config.toml
arch = "vit"
norm_position = "pre"
hidden_act = "relu"
head_dim = 32
shampoo_beta = 0.95
max_precond_dim = 512
batch_size = 64
lr_schedule = "linear"
Rows from block 2 of a small segmentation model, named by matrix and row number. Rows with one number within an expert belong to one neuron, the router's apart. Each number is 500 + 50 x the weight over its row's rms, rounded and kept within 0 to 999. All counts start at 0. Numbers have three digits each.
After each expert's rows are labels from the 100 images, of 14976, where the router gives the expert most weight on average: "strongest on" is what is common among them. Only what is clearly more common there than usual is listed. The data: Sentinel-2 satellite tiles (TerraMesh).
# router: router (model.blocks.2.mlp.router.weight, 32x128, trained with AdamW), inputs 0-63
# up: expert up (model.blocks.2.mlp.up, 32x64x128), inputs 0-63
# down: expert down (model.blocks.2.mlp.down, 32x128x64, transposed), outputs 0-63

# expert 14
router.14:530479548557450422559481564368524545552590448462496443510508431430490460421469532548551542528483578545438472420532500485493500374475549500508485404525548422501536393461504454400514545469464426
up.0:542491439526586504442490515565458526494597499605542533441549498541544519447442560408469591520473480451515438519560442461551415540492497489559538507512536374472529338519454501511536500528576530
down.0:420412468511495485562477509382515453471494466457476560498486498536543489553502495513484554486590683567468498538482506517534454463461507441491455451517523486541519600404560495484583542490468470
up.1:437548454480461482481430499426563494471497548565492504570575540503523504486527437559514445519471568419472578424425538404518514468552501472607410414542576448492518416481504532497548424419456584
down.1:573558577534555489542526507493436456526494517527461484417486386408519536497513474466466467496550575480458515458520535493525530544532499611524491515502546571434457413456516416573453491566459577
up.2:493433533545420492563507469599463561497450518509516536531480546450389517510517542552491523500542538448475406542498578519448480547493436475490539452424460580381485551485577518540433502459534492
down.2:446594528565565502517455468483473534572514499485493487539470565565518525533546539446496447500422487512434469615496496485484439394489502459461508541446433570604560483473574545438534528515484500
up.3:480507523416471498560544455387422443509501484483460516558480525462409504471344527511463491485584489563580487454608516560485508515540514502436497493419566392498444456519505497452497553555407433
down.3:467542502506536461440450507494456509550376527486502454466486482489496490380585434407455556483595531437527446421512448474519471523481471433522453530520565324508604530575522448450468571566465534
up.4:466462472568598382485552522529597496563510490437490474472557470608573506401537454468412484535410485464428462384502568522459550493495519486424488489603507558552507484508481387480493549504471579
down.4:481388566486480504625460475497418470409531514523487488508608526527480535492514456461507499443520547535480613594498578511561480517522547439419517567481480516498591415555519480559609533513479471
strongest on: snow or ice; main land cover: snow or ice

# expert 3
router.3:546551591547549513524444489583482451547465452518467570542506599489563426515560465550426434527431426484496440469397474552509446451570429529585536543427578624525522456513502496490475474477499467
up.0:489470532478495530439505440482450489482490596505497544541480522455472430460542506432486544437462441524537452575451491457503562542485458495561507560489469569458499477511551502459528502505511571
down.0:456578495590528446488550490477516564433560406460496518450434433458405573498549451415401494518452548418478513411550530518481445548565514469521531499470504504573505526444505530571500568567527556
up.1:465492457480429477548543574532452506441454564486527490547508488564543496466498480460610463575544357520524546549417569401471447464519398539537511505508458521481553539547509445535513607484504502
down.1:417502455594497475555494457495365474415533473491488506479510534535425582515568535440424509458397508538511453461507525431474512447422493466515553453470407451495533551438537503502489480520438532
up.2:463516377542575481489479533414529511452541475507506556555413532545554530435493514522468574535430458512462530533471515567558541473498549479584507450483510546482411489519514541458464494512422546
down.2:520615549459447493456446464447595612465403526552492517559555520446578520512538442491464447487445482517500503504515558500540440478497534510630469564458583546538534573471474450577500539465591515
up.3:524494536517635530496556498422432499487598401472529480508592512548492535489470440552527536597517438555426529536436460458518507565476519439469529534590471502522455512464486537531518457482473499
down.3:582483518477526467502477444626585451504408581480532449487459479518509568509555586467493497509448459453565380529529617450473499454494481512453557558522577445470487410514567459447561499465542466
up.4:469504484519480465633486582542551448441477480504590480666494566362524642549471509485537428487512474480505525509432530457569410476365493484537451508481532508550491552555443445508445432528473553
down.4:540469446512489451469552535486505481442465509530426554525561427542423484574472509442546501489488526547470569518379489541483541574508542517551554409580559485469508391516522582444459482446508531
strongest on: main land cover: rangeland

# expert 0
router.0:446476462512509518435427504571430521574472550478452457572498482479503468472595480515463420485540511489466469447585465575477461466453528541554532468565531586559474547433500547470573463408550476
up.0:533600475577575473480475557527533496526485491579510508605497543377520535476504540523524362544507503490491464526500488498516527548522521552567462471549470501490589633556461523535488369422455398
down.0:527522487441385463514497468427543479476547530520512547525564420485524448551592397469567584500496480507483445498538494451580431497444555510516579434451468489425486515517436536474419603641549498
up.1:389560578611460505508557480476499504500492429503478440464465538499467498537582477477444505544477602479457491464489536566481551466482462564435510395577580514404517600443435510400528534500458488
down.1:502511439553488441520526572494371558474399485448488510555450480542485483557502501537556529475554414494453537508554588503507490508455524481430554464500413470530455593518477426479593480535518568
up.2:499404572534513482539537497511457531478530500497527505458457577510554540524428479506528544531462600651463449538532382513522484523467533486512544443511471454530554470509493424509581479478466380
down.2:550469515527473603536534430541562440422572515492525528480580437545583528434548578499395504535488411508472562486530477428530524498438470460541479614517538496516506478592547530516518505502537500
up.3:386578489439512430552546456416518488486439445488516476530495492490490450457524516496389540540564522532502549385516455564435502505424511536500474451466577471504482549534531484437567503483536407
down.3:526536442468484560489496477452460570506510441533419485416525345547433536533555647450486606505452416524542449557580507500524566521544477478433499521559409361512480465488514410572374445575547557
up.4:535514433514456438507444483502531516442577510477490493447552491490526462536523424473524452542487472444533515502483446531563528546555582447493476585455456504568446517475469532432580454584519477
down.4:510529465527538545546495583540482442601547472459486401445517525441539528529437523536547547450500595482523491477525622520554538522503498553504510445423535466501507455562453443485432574550504579
strongest on: bare ground; main land cover: bare ground

# expert 24
router.24:432503415496542453460435462575516447464547561426468435510404454508596499497455493527550594405534522471448535531612463526532515566566515510514530514545490495448494517587490528446569544403546506
up.0:478508527588432503574457509474437450481517585483403500566539483526475553473497454466448504486454393445435384495564488523407452460477479481547573429524581485541590475574485520386530504430495475
down.0:491440452435565507493454512515488489501555488555484486501578484480522486432559603485473512451532542552565536695460590481500481505576441548520440554502471479536515523476547494525490419553557484
up.1:539409502465504501468475531554530474484524526499460474539500481563507440431550588433535433419498440478421499591556435535497515580473481500466544487611453568452469503625490580434486497336534565
down.1:489508502455484501506528484512606509548552476549523534484533431520498507478537463510537480462405490454495475522361475506423524481543524450526442557488410473462532459520555400534454468608597543
up.2:515436500569437490557568478518537388420494555468424389510435486570542566560523474490511491614483524556455423567473365466497494534413522443547467504405549445464550428567560514456524452429457526
down.2:511440507496484504509509469449537569550512539572430429607512439488566552452470489499537477373506481531499591585527517553570483615532507556536531519506498426584440533555470466547525520504546587
up.3:511502537419487483496447516438485506451578547506523472548476372509512456480502446477527595394528465411505491565551490546493470500562525506479461500535523516643478475578626462453523555427466484
down.3:537436545499463497551512559508431536577537540486391551517516531424563490536507522443605480504535597504522422504375622516529569566516463446409493572563487535497421451429432543482485530604499478
up.4:485518491632425424578542544509508484484486480497483424563478408546602513508450472536513511484465439508481407481512480509484545493456384568596467537450597479500586444463437419513536534418496471
down.4:471529494535548531428463500565498513581521533426569436467462566490475578473473507461533483377522534532536474594580575478446447528580503520487482459556449482497416555471417424476535479551533536
strongest on: snow or ice; main land cover: snow or ice

# expert 26
router.26:549535450491458565472538562493526466573562457533484455403469511536562439411484465528549444425510597523411386527528530484507503430459545497561429420475509404517424446522470590496585465467531507
up.0:458526493552528521504472572566532517488447550502512532546437513434540615593515552559488414515543425478526542471487607433486465526550444424504463530463544485501515597535486528442516528399460471
down.0:591549557453536537403504435470438558560551518478445562479513442407463432497558477458463426509440510440431470407477410571519429482560528467430486515512514494510475579525483548469502471540560485
up.1:502474509472561587499542438525502581510534469458540493540479492483550467524426404484435512452560554531455497453560509460471456551514424478490448403575476531519425484450472575546524510404362431
down.1:499512529522442524533478491522483453514562476478555518535509507500520586603447496576442528465495497473436491450468557509516502513435475609493473440518555474490492523413485450470492555480514424
up.2:595377495418532520448528505453472340506561528461459476511526471600479428450518511542450556425450453525497425430428470490548518483543492524492599475489516501457515506571615528408504567507442507
down.2:431394460453402507600510464439510546408533511471494480501577478607569488461513469485453555438476485465475443582597504476405567503521485500499556422470514479536439385462570586484471473555491456
up.3:516421447589488582493498570511486493546443427483507548438465459496572530535457450554506508536526532510433562483586487576543553551572432531421480512597489522506466566548524451507497412500452546
down.3:458559442508535480504466585540438410449497552509494608537546568488487475468512555559418538498481385444529442442546515476502442512522551554532424536501459535511476518494474481472494553537448557
up.4:533597571540462523567438573516461484548523554515584472487560569390456554495487511540473493568500555464473464589494533502431556571523447462500481471486485496514433489444487479466495558507474499
down.4:578489474374586540600433524483484487513483455554493496514551524380512540489549524514459542527499406469470589431511595513516512476460513478478447463517475508456500511460421409455515486485413577
strongest on: main land cover: trees; main land cover: water

# expert 6
router.6:555462583390512479589482510418586506495468422458514481448462530463567548500529536493503507553547506554565456438465486591533479518573437442475512607440538499474557394450437470467512483592530509
up.0:446497456512577589547521635516497447522483562506477544564566518509600598456444438522465475478499411491565533461509551552488436601583441525503503527560537455536508487519507482421500447521549509
down.0:454501526433592456518461560604422491510473550515581573503510453556399543515494574551463547528598534555518585497476569479505492547494512493419435568576510508613470608544444463397451461492441545
up.1:457487486465465468515464527444461550556567561531495540550442475506476531551474592462465439596484609504564506435450469455502579491466521550565473489491476569626561462475492427480367452544456493
down.1:536516487470569542511482398485480556510522457527557471510608560451513518496484447537533493560513472538481472520535491506470519562452474430497376423549384524398495588500443471511513478656518457
up.2:503481492554429480491573518496471455438536450357528398493596490484501503488463446520565544506596459543586543514586455492430572565538538469581510446380505499549558504461459531566552521495473378
down.2:478521533499423431590450512550450502563495494463440507458497475539524462450468524502575550577526572463519353445510465554502464505449537418563453559505554605468520522452404509493418501469461522
up.3:487496539531495533511554573573518502442531458515501553530444493438460514522450511532575510510419571449543556449467425474542506459474452464463536508618446452442444565497577585511455491449441419
down.3:519593446486526508473498523402382478486409536466460442550503587495493513509519560565477490493483531544507520582397540444502493449475492545458520450447466527396546473499507518508378501548560515
up.4:552558479441520576410498546533513524471436558572517470454515461504516496455514482452575467550553493499472522569505481524399537464412507595468413570531468475495533491456376546483559467528456511
down.4:498485540443580433528453458553506487455568541515467435491474435484557427474432461439586498429542512559481687578527500495467537530502462586532516532517456457495517469584562584451485621614549468
strongest on: main land cover: rangeland

# expert 11
router.11:469507427484499496385508479511488521504562552429567532446547475547583476496553498503537434407463418482453458532506556497436509445428589456538502445541450486575467494518554635507596481443478521
up.0:508475555546439540507553499489591498394493391512541474532484461427469486505487411603416511516436545497555497422444431482523509570434525479525490561386462399513483541415423402584510508461484513
down.0:511502470482537453550542489497576579531497507531498475455520512570546530459568506541459528462469445530550527502519464528549502554511582520426542409598496516465494475574460508535458532480505425
up.1:473517484534463610555464533452452423473554439509510487563543572482564511499467418446374535452537580529417457512455579463440466408508522463486589456505589482482511510427435441519497624571475525
down.1:515470426500473496555515505473435465449509592467556429485471491404501537469406475495529613522510426501523450515443565479489471528475501455462446575444550492483453483444485509516509565496436541
up.2:461491428478405402512555536546426555535462520599371476585516550473470588437487521468425487509504501512476495558433570540485453477466557443597507622500485545589476528437396525504571497558455600
down.2:512476543512520468532480452439450474391550485492484477597582495536546432550564474523443444517592595512560490537579450486541487570510574523553534527484463562492568441539430551478412524532541443
up.3:482458493522500429437464350466515431521594482490477414434446536455589447446534535556540489487423416556517497552504426488424453574470529511464460528532546444515557452452554454501523514513516548
down.3:524461547531473545508544527493553446450495562469459515476402515563530548418509402520530556470550544500451466528488499417464562468513460500428590476521517486461448566562499484446503493389543441
up.4:445546388566462474553457542484485442573480492512498504538527560530549491519549428525527486455475480486377496534555604562502572436562517490466467439505546680425438523500468517623464512535477503
down.4:408584503496516412546436538601411589581439506452463619505622530501473426467482486475447488498453541530468421564442493500444494464548453436497454486434435558463529499537500491485489504530471574
strongest on: main land cover: trees; main land cover: water

# expert 8
router.8:469487386496481513502581559452433449533620595510548443529409510565591524438430480581524483439512496459498427546485488468525467513438545485493525473574510513506448478523457526424551577467545468
up.0:458399444578556492509475539504534481513500433399524543499532446499504490424479457520498505603411550483445479466472572555460460486595433500542514555543479567463440514521487638545490487433500491
down.0:592518543556527457455487519547490546481479430482562469529463423497523497475516545493518586455602511505439541486619514518482487524536539551443639494468507470491433490494569439545510578481529565
up.1:552453502545545490394580525535570458406471522514579494521422420474476520447416506499509501420519471462529512424546473462530501429443549478535500507412532495533544407522492540551611569409479488
down.1:521455626517537512476476488380459518458557519448516501495454542512523489418427556508509526555531517512518558461470488491508450556524509616538542601527526508565591466462497523517449493508487464
up.2:536428466492517530556585543559457495471591473494487548509617524488509379517546545430533571433408440632519537509550575469449449572471456526500501505494534445472431471548568483455425546496501511
down.2:533485506478449471500489461548532479625531505508517450453484423590491513524436492528586547459535415495458482493479486437441500460494482495538482527587444481551579594517664499440632445408482474
up.3:445491357497444478505402398538450517537494469554494500521566568550528481566474487468520598478468473564564455580404532495529463447553522504458525565517501453481495488554443505541469467534577439
down.3:494456433505465601437479466391471575486510568577610459544520460472522514548450423463516456489549475477499577536481537562420543523517486366470471542587574503453514448578619567473461516553474508
up.4:517478449531497508567496591501581545516571436592569527473479603582544433445449457535457459556480438526479537511527509502548483482459495477502455476411548536548390581485580426460519500557530490
down.4:543415587508503459510449498569507462454530475441473439441450438512465547479494517644451525554485540457533514524540509458518424483543554552519460614503551421477535497465445477495458484541474475
strongest on: water; main land cover: water