config = dict(
    dataset='Sentinel-2 satellite tiles (TerraMesh)',
    image_size=64,
    translate=0.06,
    qk_norm=False,
    moe_every=1,
    shared_expert=False,
    conv_stem=False,
    layers=10,
    positions='relative_bias',
    beta2=0.95,
    lr=0.0024,
    max_precond_dim=512,
    final_lr_fraction=0.05,
)
Rows from block 6 of a small segmentation model, named by matrix and row number. Rows with one number within an expert belong to one neuron, the router's apart. Each number is 500 + 40 x the weight over its row's rms, rounded and kept within 0 to 999. All counts start at 0. Numbers have three digits each.
Before each expert's rows are labels from the 100 images, of 14976, where the router gives the expert most weight on average: "responds to" is what is common among them. Only what is clearly more common there than usual is listed. The data: Sentinel-2 satellite tiles (TerraMesh).
# router: router (model.blocks.6.mlp.router.weight, 32x128, trained with AdamW), inputs 0-127
# up: expert up (model.blocks.6.mlp.up, 32x64x128), inputs 0-127
# down: expert down (model.blocks.6.mlp.down, 32x128x64, transposed), outputs 0-127

# expert 28
responds to: main land cover: snow or ice; main land cover: bare ground
router.28:498493526520497512554500543496555421526506482433405498399511509495516559474502499562484450478458560550514447486428538512503481479482536469574529531481519507473548470504498437482554509507477576505525467471561460467510543466474573463553497479501472518522572508468433448480450432526519439571493560486512551520530491504482464523484451527482443413441425482523523562540522454451501517463443
up.1:566523544510531506490449466553489418464437517418546455450461521465491576526492439551488532447490473474462501508488532528515446531478517459425445483507483468512511492534524487465513537523519506510478439523433522530546529488513552494494472533546534506543427550497504488508462531520431498485467469438533594450549470552483525492539497528447571458527480577394504503497522384515547476492568
down.1:539544493485494497486459607544521565484464474487502525580541490501505543538496500536464508493489507484440553520484493531510514496498453483520454482529573573446558447486454447487540561538477500455496451491493572408474490549491419470491510488534529482514561408461493508456513565479516465516547543442437473433396468499573554521496490569522502495491465515571467474482470509599510481514513
up.2:539437454470508591494496419494533511493466564458505542555490520467466474487502544535486572473594504455503539544483470495591551521459519499447490540480509579469488552521496507488478572492512525553524540527447446486521479523546562437504590411406512508512480521465497526547512553438578501483487545461502520485413499552470562520467554528500438487536483493523480495538510493510514504568495
down.2:468409450486542497523403479509507505521480557511510500486477440485521510457499485546535505498587469471524450459520449527561496533405469478493541474514478521499507493553425502522461549410522511519521525548465506476473523521535539428499456484566511544444454535494588466532537526457530475499501509479543380448521410505468560488466468554539534537485533551457552531521459478495558485543455
up.3:470465503494505491424519498509496492505453492424512506532428544479468540516478438494485491525540498516452513486500505485470479533535473509518460468517475444483502612472513479544551461485528472462611490528507453507503548435546483480490415505561451532423491520534537549555472594476535500463570547474484611484454492562511521502482490491454551478467425426509517462573513560453529571459510
down.3:508532480521437494522495456571492422468561552513457500546461491474447390535514488476511442578538486532473446473517462517463444501501436544490517539514478570416529504539440546538523496500612472483530500505561535513524468517516513473532537490542428450482529495537499525531470506461447492478529490489529456490507530434564485537481455551482449467581475486562546479565425513488460419503524
up.4:524532494478524529493507536448517534481516524511558482501528509431468478498563508504464506458556493478572498472539521506465559474509574524488502497474489560488437539462512515463524525482513480560506541451514476450481447404501586502444537531494503463561483446558442473482502528516551505466437524477391465472560486549516486485500428450472422523422431520555416511529539381483525518495481
down.4:496422446520498490392468477451502562529439475511524498489470524547502481468404540485532501542498491485517477460504417482478462547482543505445526507493483412467522439539541469485494498487437463425575544525488510546507508462466466457597520486511571491533480566473488462493472519459515570463501382448539441469448453521525520572520493495500535523527484543498531498410534453504510505479522
up.5:481418451533601466594451433537510484533454618547496545499485526515505469448447566467590487476497488540483424518472517524427533501545490527549503543499537473507546444511461502514535459483499445472501446512487469506467478520566481510568466516539462500443490529561544495480501476499504508480471492558545537508482547515492509560442516482478452494508546514489546503405491431438455503450443
down.5:485464502497529490354520512478519499514525457453539536436507488509446520448483415527478451498441471530492543533524551570493432504498533456523481429541470478475493466510564467495516477480481550500456515492459516427431541528454473547507558519428510539443546438419480457540529460478447512484512509497447497526469469485499433426495516501500555540536565448486471496527436508486577581492473

# expert 1
responds to: main land cover: rangeland; bare ground; main land cover: bare ground
router.1:506493552537500482527506494483487541505469438458532512543492515447519509490469474520481543509543464507441484478497551559528453540582461501430516533514576556488539462456428442532437496591527503429524554527480453564556531548513547558495528441426520479525508504512479573448548462545482550446547490451563466489505512450511539488492488426487511481524606547545436504505517435566511510527504
up.0:474497493436530453466435525518499457470447480533466568459474509517456512535509438536534532471550494411548496513554449610489517521500460493501536548542518529486499544490510448516464487581511599434488436490554533501498512514530491507507481460460475459475452480559460521579507518568567475501575541429498459487501580521507520563543514504449505491506588433519497527466497452513451460486438
down.0:508465539569596512523430558549414455484486528455548482502561518478409495472526498514520477503527475481548455475439573489545479525411495453474483538471569465467532456510546541526480509444455461509488537524481453493505429517507438500475491547559445504492519482448579453516541460535443595493465441523482487530493526462517507539451480518492472456469435452545557494577492467492505468512533
up.1:498495544451428420595516449478443520480481550499467472483584459535565448499457474502537525437545527512500485539553476578498507482503444546524497505494522572515512470494538540498505477457544526471497479589506491506510550514574501535569482573563466523488518492527500545522458533471453506533455450559516497566513462480503445434463556436521443460520528444528594511458437494509461461531534
down.1:462520530521498499494522536401485492503504461499493483446516506483539425435527498451554539477505479488535467534520516402534531491523527502467482421494492474474433507489530528464417549543569448586528482414551502494582517524473486508560535527456463460447545460419425485489534471489501507514449509444503477490575542477445511523535468531560443495444538521501420452485498482514459530430547
up.2:495507516589505497522495500532477509486486436490500514480522515519556528546471443495466542524565512480460528544555575544511480500458454442425519474510501503461491503512519500523486430578497540463499507576553510496539417508553508524392478400504503514570433445541504510506492492560476508490554448489535468492466457490471545567513409486514444462565591486499468577486523519493427517462458
down.2:487519465518506528558442504473527495478485503483514471468469508490578421572545487447521498571537572540482452486467569565529478465535475515438536523518531470449554506450512546482553576434516475417446506507537480433489433496516488523527507553538554424515504485590547507568466486446488502506535459490514498562541519496565491524473563495456552508506570520495571479521471461551526488441566
up.3:606548529454482532481491512544480413480476588556515595509604441558508536482517487497504446562560472472495511520465448569500508542445530476492515511515526447554561482586494411546457538490508508508497540454534415526428524555501495474532520528480504538477538497462491489513523488510531473517602449522444489471458515476493501448514474518480493553520528474430528512463448489501492537467469
down.3:478545558503508502472464436558561494512551450493560515539549485488542546534571479497443450535456505549482519506467602424495477514529495566516516510458496532490486430536499507489492436475520464478493536488578481435510474472435481523465525556582419481532442465549466507409555523548535478429490514540473490520588504517503565485507498504495504525469477425496454452582529546456452500504498
up.4:555488534508535521529484485381564467567524517501465454501561509532458469508502526549515556537481509543543458523435434459457569506556516548427457479523456553510462482468521499517495486522372400504564514526502519550562555462482468485484534569482496521442492498420471469442493482474455538575493495495492484439513476525449501467529556481558516479518542523543567513533476539507517478525506
down.4:465413514504555462456468445508443491556461539497467519508509471508605504476543533538494499519513511497452559492532485466483456504496529528421468474530487524512465561458507450458464411526568499559529454548502530506509620469479492455516582484485427444478486572573516517473473474554494501543465571461580525431499473540500460505537535477543581522517489539458529464465488467534499493531533

# expert 16
responds to: crops; main land cover: crops
router.16:449530536461491460518442442569472489462452592518534512531463528512489444479515577554562515510502548428468529525544496534513450495553500467538472570461496507458549465457544452490431451462538553443427499514491515504503515517469551534524475487518476574453478509576550559434550478494489446505515487570489514510531481504562457482466449483470537488477481443459502480429569464471511582426489
up.1:445429501510478542470505489492536413533567530418520525466596493488569516483480514461399468540540456521521489544503485467512480486534501484587469483499492416482487514512536582503481476516492505484527457483497516474450523464495473524483466439554493496488546501505449436540554569550489485409454400499555453499514510518564511468438412509495463517558499486485452513473530488474444483443562
down.1:506576478486474485494530456478495478552551448520529455437487514506469464452553458483513507552436456496452498514501504516547491480493518485512570490489435552437493567615450522514487555542515452493454560472474520510562494505485485442556419527554451467505516492474423491532523451484522482488512479482426442548486552472550425538573532526467497439450437429483474539545510481441572537481487
up.2:517439482493523488516500510509559515480525518532474594470414511469492537500469550502513532488492502520458509489423463475530552477624523456439419525489468542575431545490503545498462512493538515483551480493445471550436447426497540527492389567460495472365471510499437547533496512529499476504472495492517537468484479505539511500477499556459516480507500538546541514529443503468421472495553
down.2:480515418543437553563501529474473519512466515498404479491453503482486475511424510565446497459518557560507468465551492540440413477508420495529508577468523484504520461563435541482563556467456543463489480517461542501463483502554493461556595471525503581503459488543498454472472497452464451488471429492569506459486528442439534512551509497525534520466527486538494565477524437499519538524523
up.3:510495471439557559431458498566513506450558556438482560505422508484510462482447549504505538467437472501500521546487503551539524578598510575543512505537517472448573473476511482455524511392499490476491493486471518481465481535524514509556523459502453441516557534459530484572538480492541477516517511528505474507478459550556521529554607437453525556531487454479498532508502574442459530493535
down.3:464512486518519477534483495553546481491460481427503516566552449490490599467561493520431518476527492502480495515434484526478497435506482424531570525497411479541505496454526548500523494568488550495514431530537466548578450408507503481501566507505558485424539537516527528475452525412490492441448447506498487599485456484409524492483549507478466511569470562518519446473514492501494455533487
up.4:505501513519397518485449567493527563543455502519502456548565498448531527497440517499582429532466508476523454443475584505490554508554481513570437479444523465430465428518470424560479474526505504440529461502563514565554534457518502518517476459484487513540466506553494443434558505517515520479466492461486485507537489466571489543532523481471521461440460472448591518572465523494493469514546
down.4:490481558530464488431503529445552428467516466446494534496505467550518465476530519454537557547457451527484492509510448433534502532513487470429504461479523462558506447496588481507522500443500441456496586466461500493470581520537534481444446497494563498574450524447490479501505513482412499535489506534483491465475417464565560511486482572497444485526495471488438492585455517422468485488414
up.5:462491478549521606559480488502573485507496537489514451465462530572522570504602495504467483496521490507460534496528449488465509480385461561509502538542556499493456495493424445502494545484545526529508509541532489527404508527538450470469544496489595529526435540479515487515539411565548460498565524507485485496527509507548492510585553528554539473501577485482494501520457476466553551530525
down.5:534502528455435528488541536507466527524489544493487553448516519536567522474460386516469516563467489480527532561482554492504522514378556521469460465481509423463536530454510489482517447469542516540506443476428487483552458549558470508452497515492415609505449459503477443548492439476511516540477520500498481437539495495557540472534484513550539449486455498455443535484461440545471511508563

# expert 2
responds to: water; flooded vegetation; main land cover: flooded vegetation
router.2:461538473554471488570464518484446424568512455519429461496475576449520460461496528551471488507499517454504513541507579462444481531438479518469409516473547497495460562513552459517502468525472539474478505472568502535528497524491494500531437533577550515452451528546561431521507511485570494570513498497473453497541502496517570592489541476429581564467485458487435494561469485518518478483454
up.0:462493455485503543482517488549520479443476516489489481502462458525393565483569439496516514477495479498476466561491455515560470552500497582510506504523544493479514471518478513480593481510543546494537536605486444496484495509532483485551493499544481485429467477514538481520541612409584569496453550424441569497547502512550539467547457538465512523520461498480507529513514541467518477491390
down.0:591540495498467459589501522506465450527475553491577479518500511497397514497490564425510571492464530417483511475456454488460539494550502543514506533488500514457516510525458481521536439489480557442445460489618496484446512486484463501466576503509475586500489405498476512426508528559475507414470477509517489472450539477583505543528528501475506495555474472478585529515509496475497499532547
up.1:482430380492475484547466455540457516506558454516492458498448497558443525475534568462455453465435487514525490545556508511471474575446432465520490486480565435502485524520537594482520515520499514540540485543475453565476513465503436488505469531532536428430506450459523467512508548419450525498469551508508492467419487514515512545456438530430473524559445535458468508497476522496432510501534
down.1:514483447435556512501505491503511484499475524492566560479505531469576510442510563470482604487588558463510466450536506506503530486614489465450525515548454480528560458496538489524413562514443540609502457472510501535447503433536455493447528497461511539478545477522504517489493499482436549457517503450516545540504496524550455511521567512525537512473464509428537488426550532422508525504481
up.2:477489463493552433526508504486563519466522501482485554461549551536528492501582546535421495540486518607559540513523521457484421522453530474516502470543493481487512504468494513535546535573509445552509558461483513507510517409469455524459532497549520504431518543533501486537498553548482500528522436549452412518522471500521479531448534483464434460491498494571467563527364498464565488522483
down.2:522507465493508562449465493549443507541445440463520480516426510364518521577522513529573504546534469486507448507505538557507484498544485568506561523495459538509528513485496519475501409501563522536438415512530454482423498497515449521483475516557484523530555581487513497481500458492487486513459571545411522506509556518529515520550466485492492518549516491442488459510533516529471526497367
up.3:466573547524542493486501509493481532506597523421485435534442489535573504498496515540448521550493491424525462553490501560481577474506531424472464520397499550599563562537494487536533478493414538491497512499479530514551534479529492537513489458487489515460493447499500394476520535551466465435482470533560571551557559530456448549459506427499535506516510493513490492473513508472485489505513
down.3:521419572463561500472490536571568517498565484528438440511456509481546423500518474536463566513476439538505496474526483495509476511474492456552486527503490505474575402524466521520504475500482441502605575454558431480525485476433525483513481504455471472546468459479471442444514520448471532479489504434439493503531457532520523380469469579485454518474483496501488527533497542474536444535499
up.4:528521509445568484477585437508518502518450539510432503467508510504501561440444437515409517509470473552474488436464491485509508483504434530530417500470528476575469461534505481437511430545516494455522479552412531444463460467521537509514508462483539496436563431454466527579505524499546506487469494575526449556531572502481469575542523490487507462523567454524463474437456531482492478489533
down.4:475457499555519508433546504562490546504544529491488442521497423498500499489505533491525589476515477494561436506423505510464516512523551473523476539534592590466564469420509486513466479524560518489507503457470534510499482432490593542500532497415503516506499579491497486488550469569528473465514413495536496523411525480485506509474466534474466494504536515437572587533543520464415465457474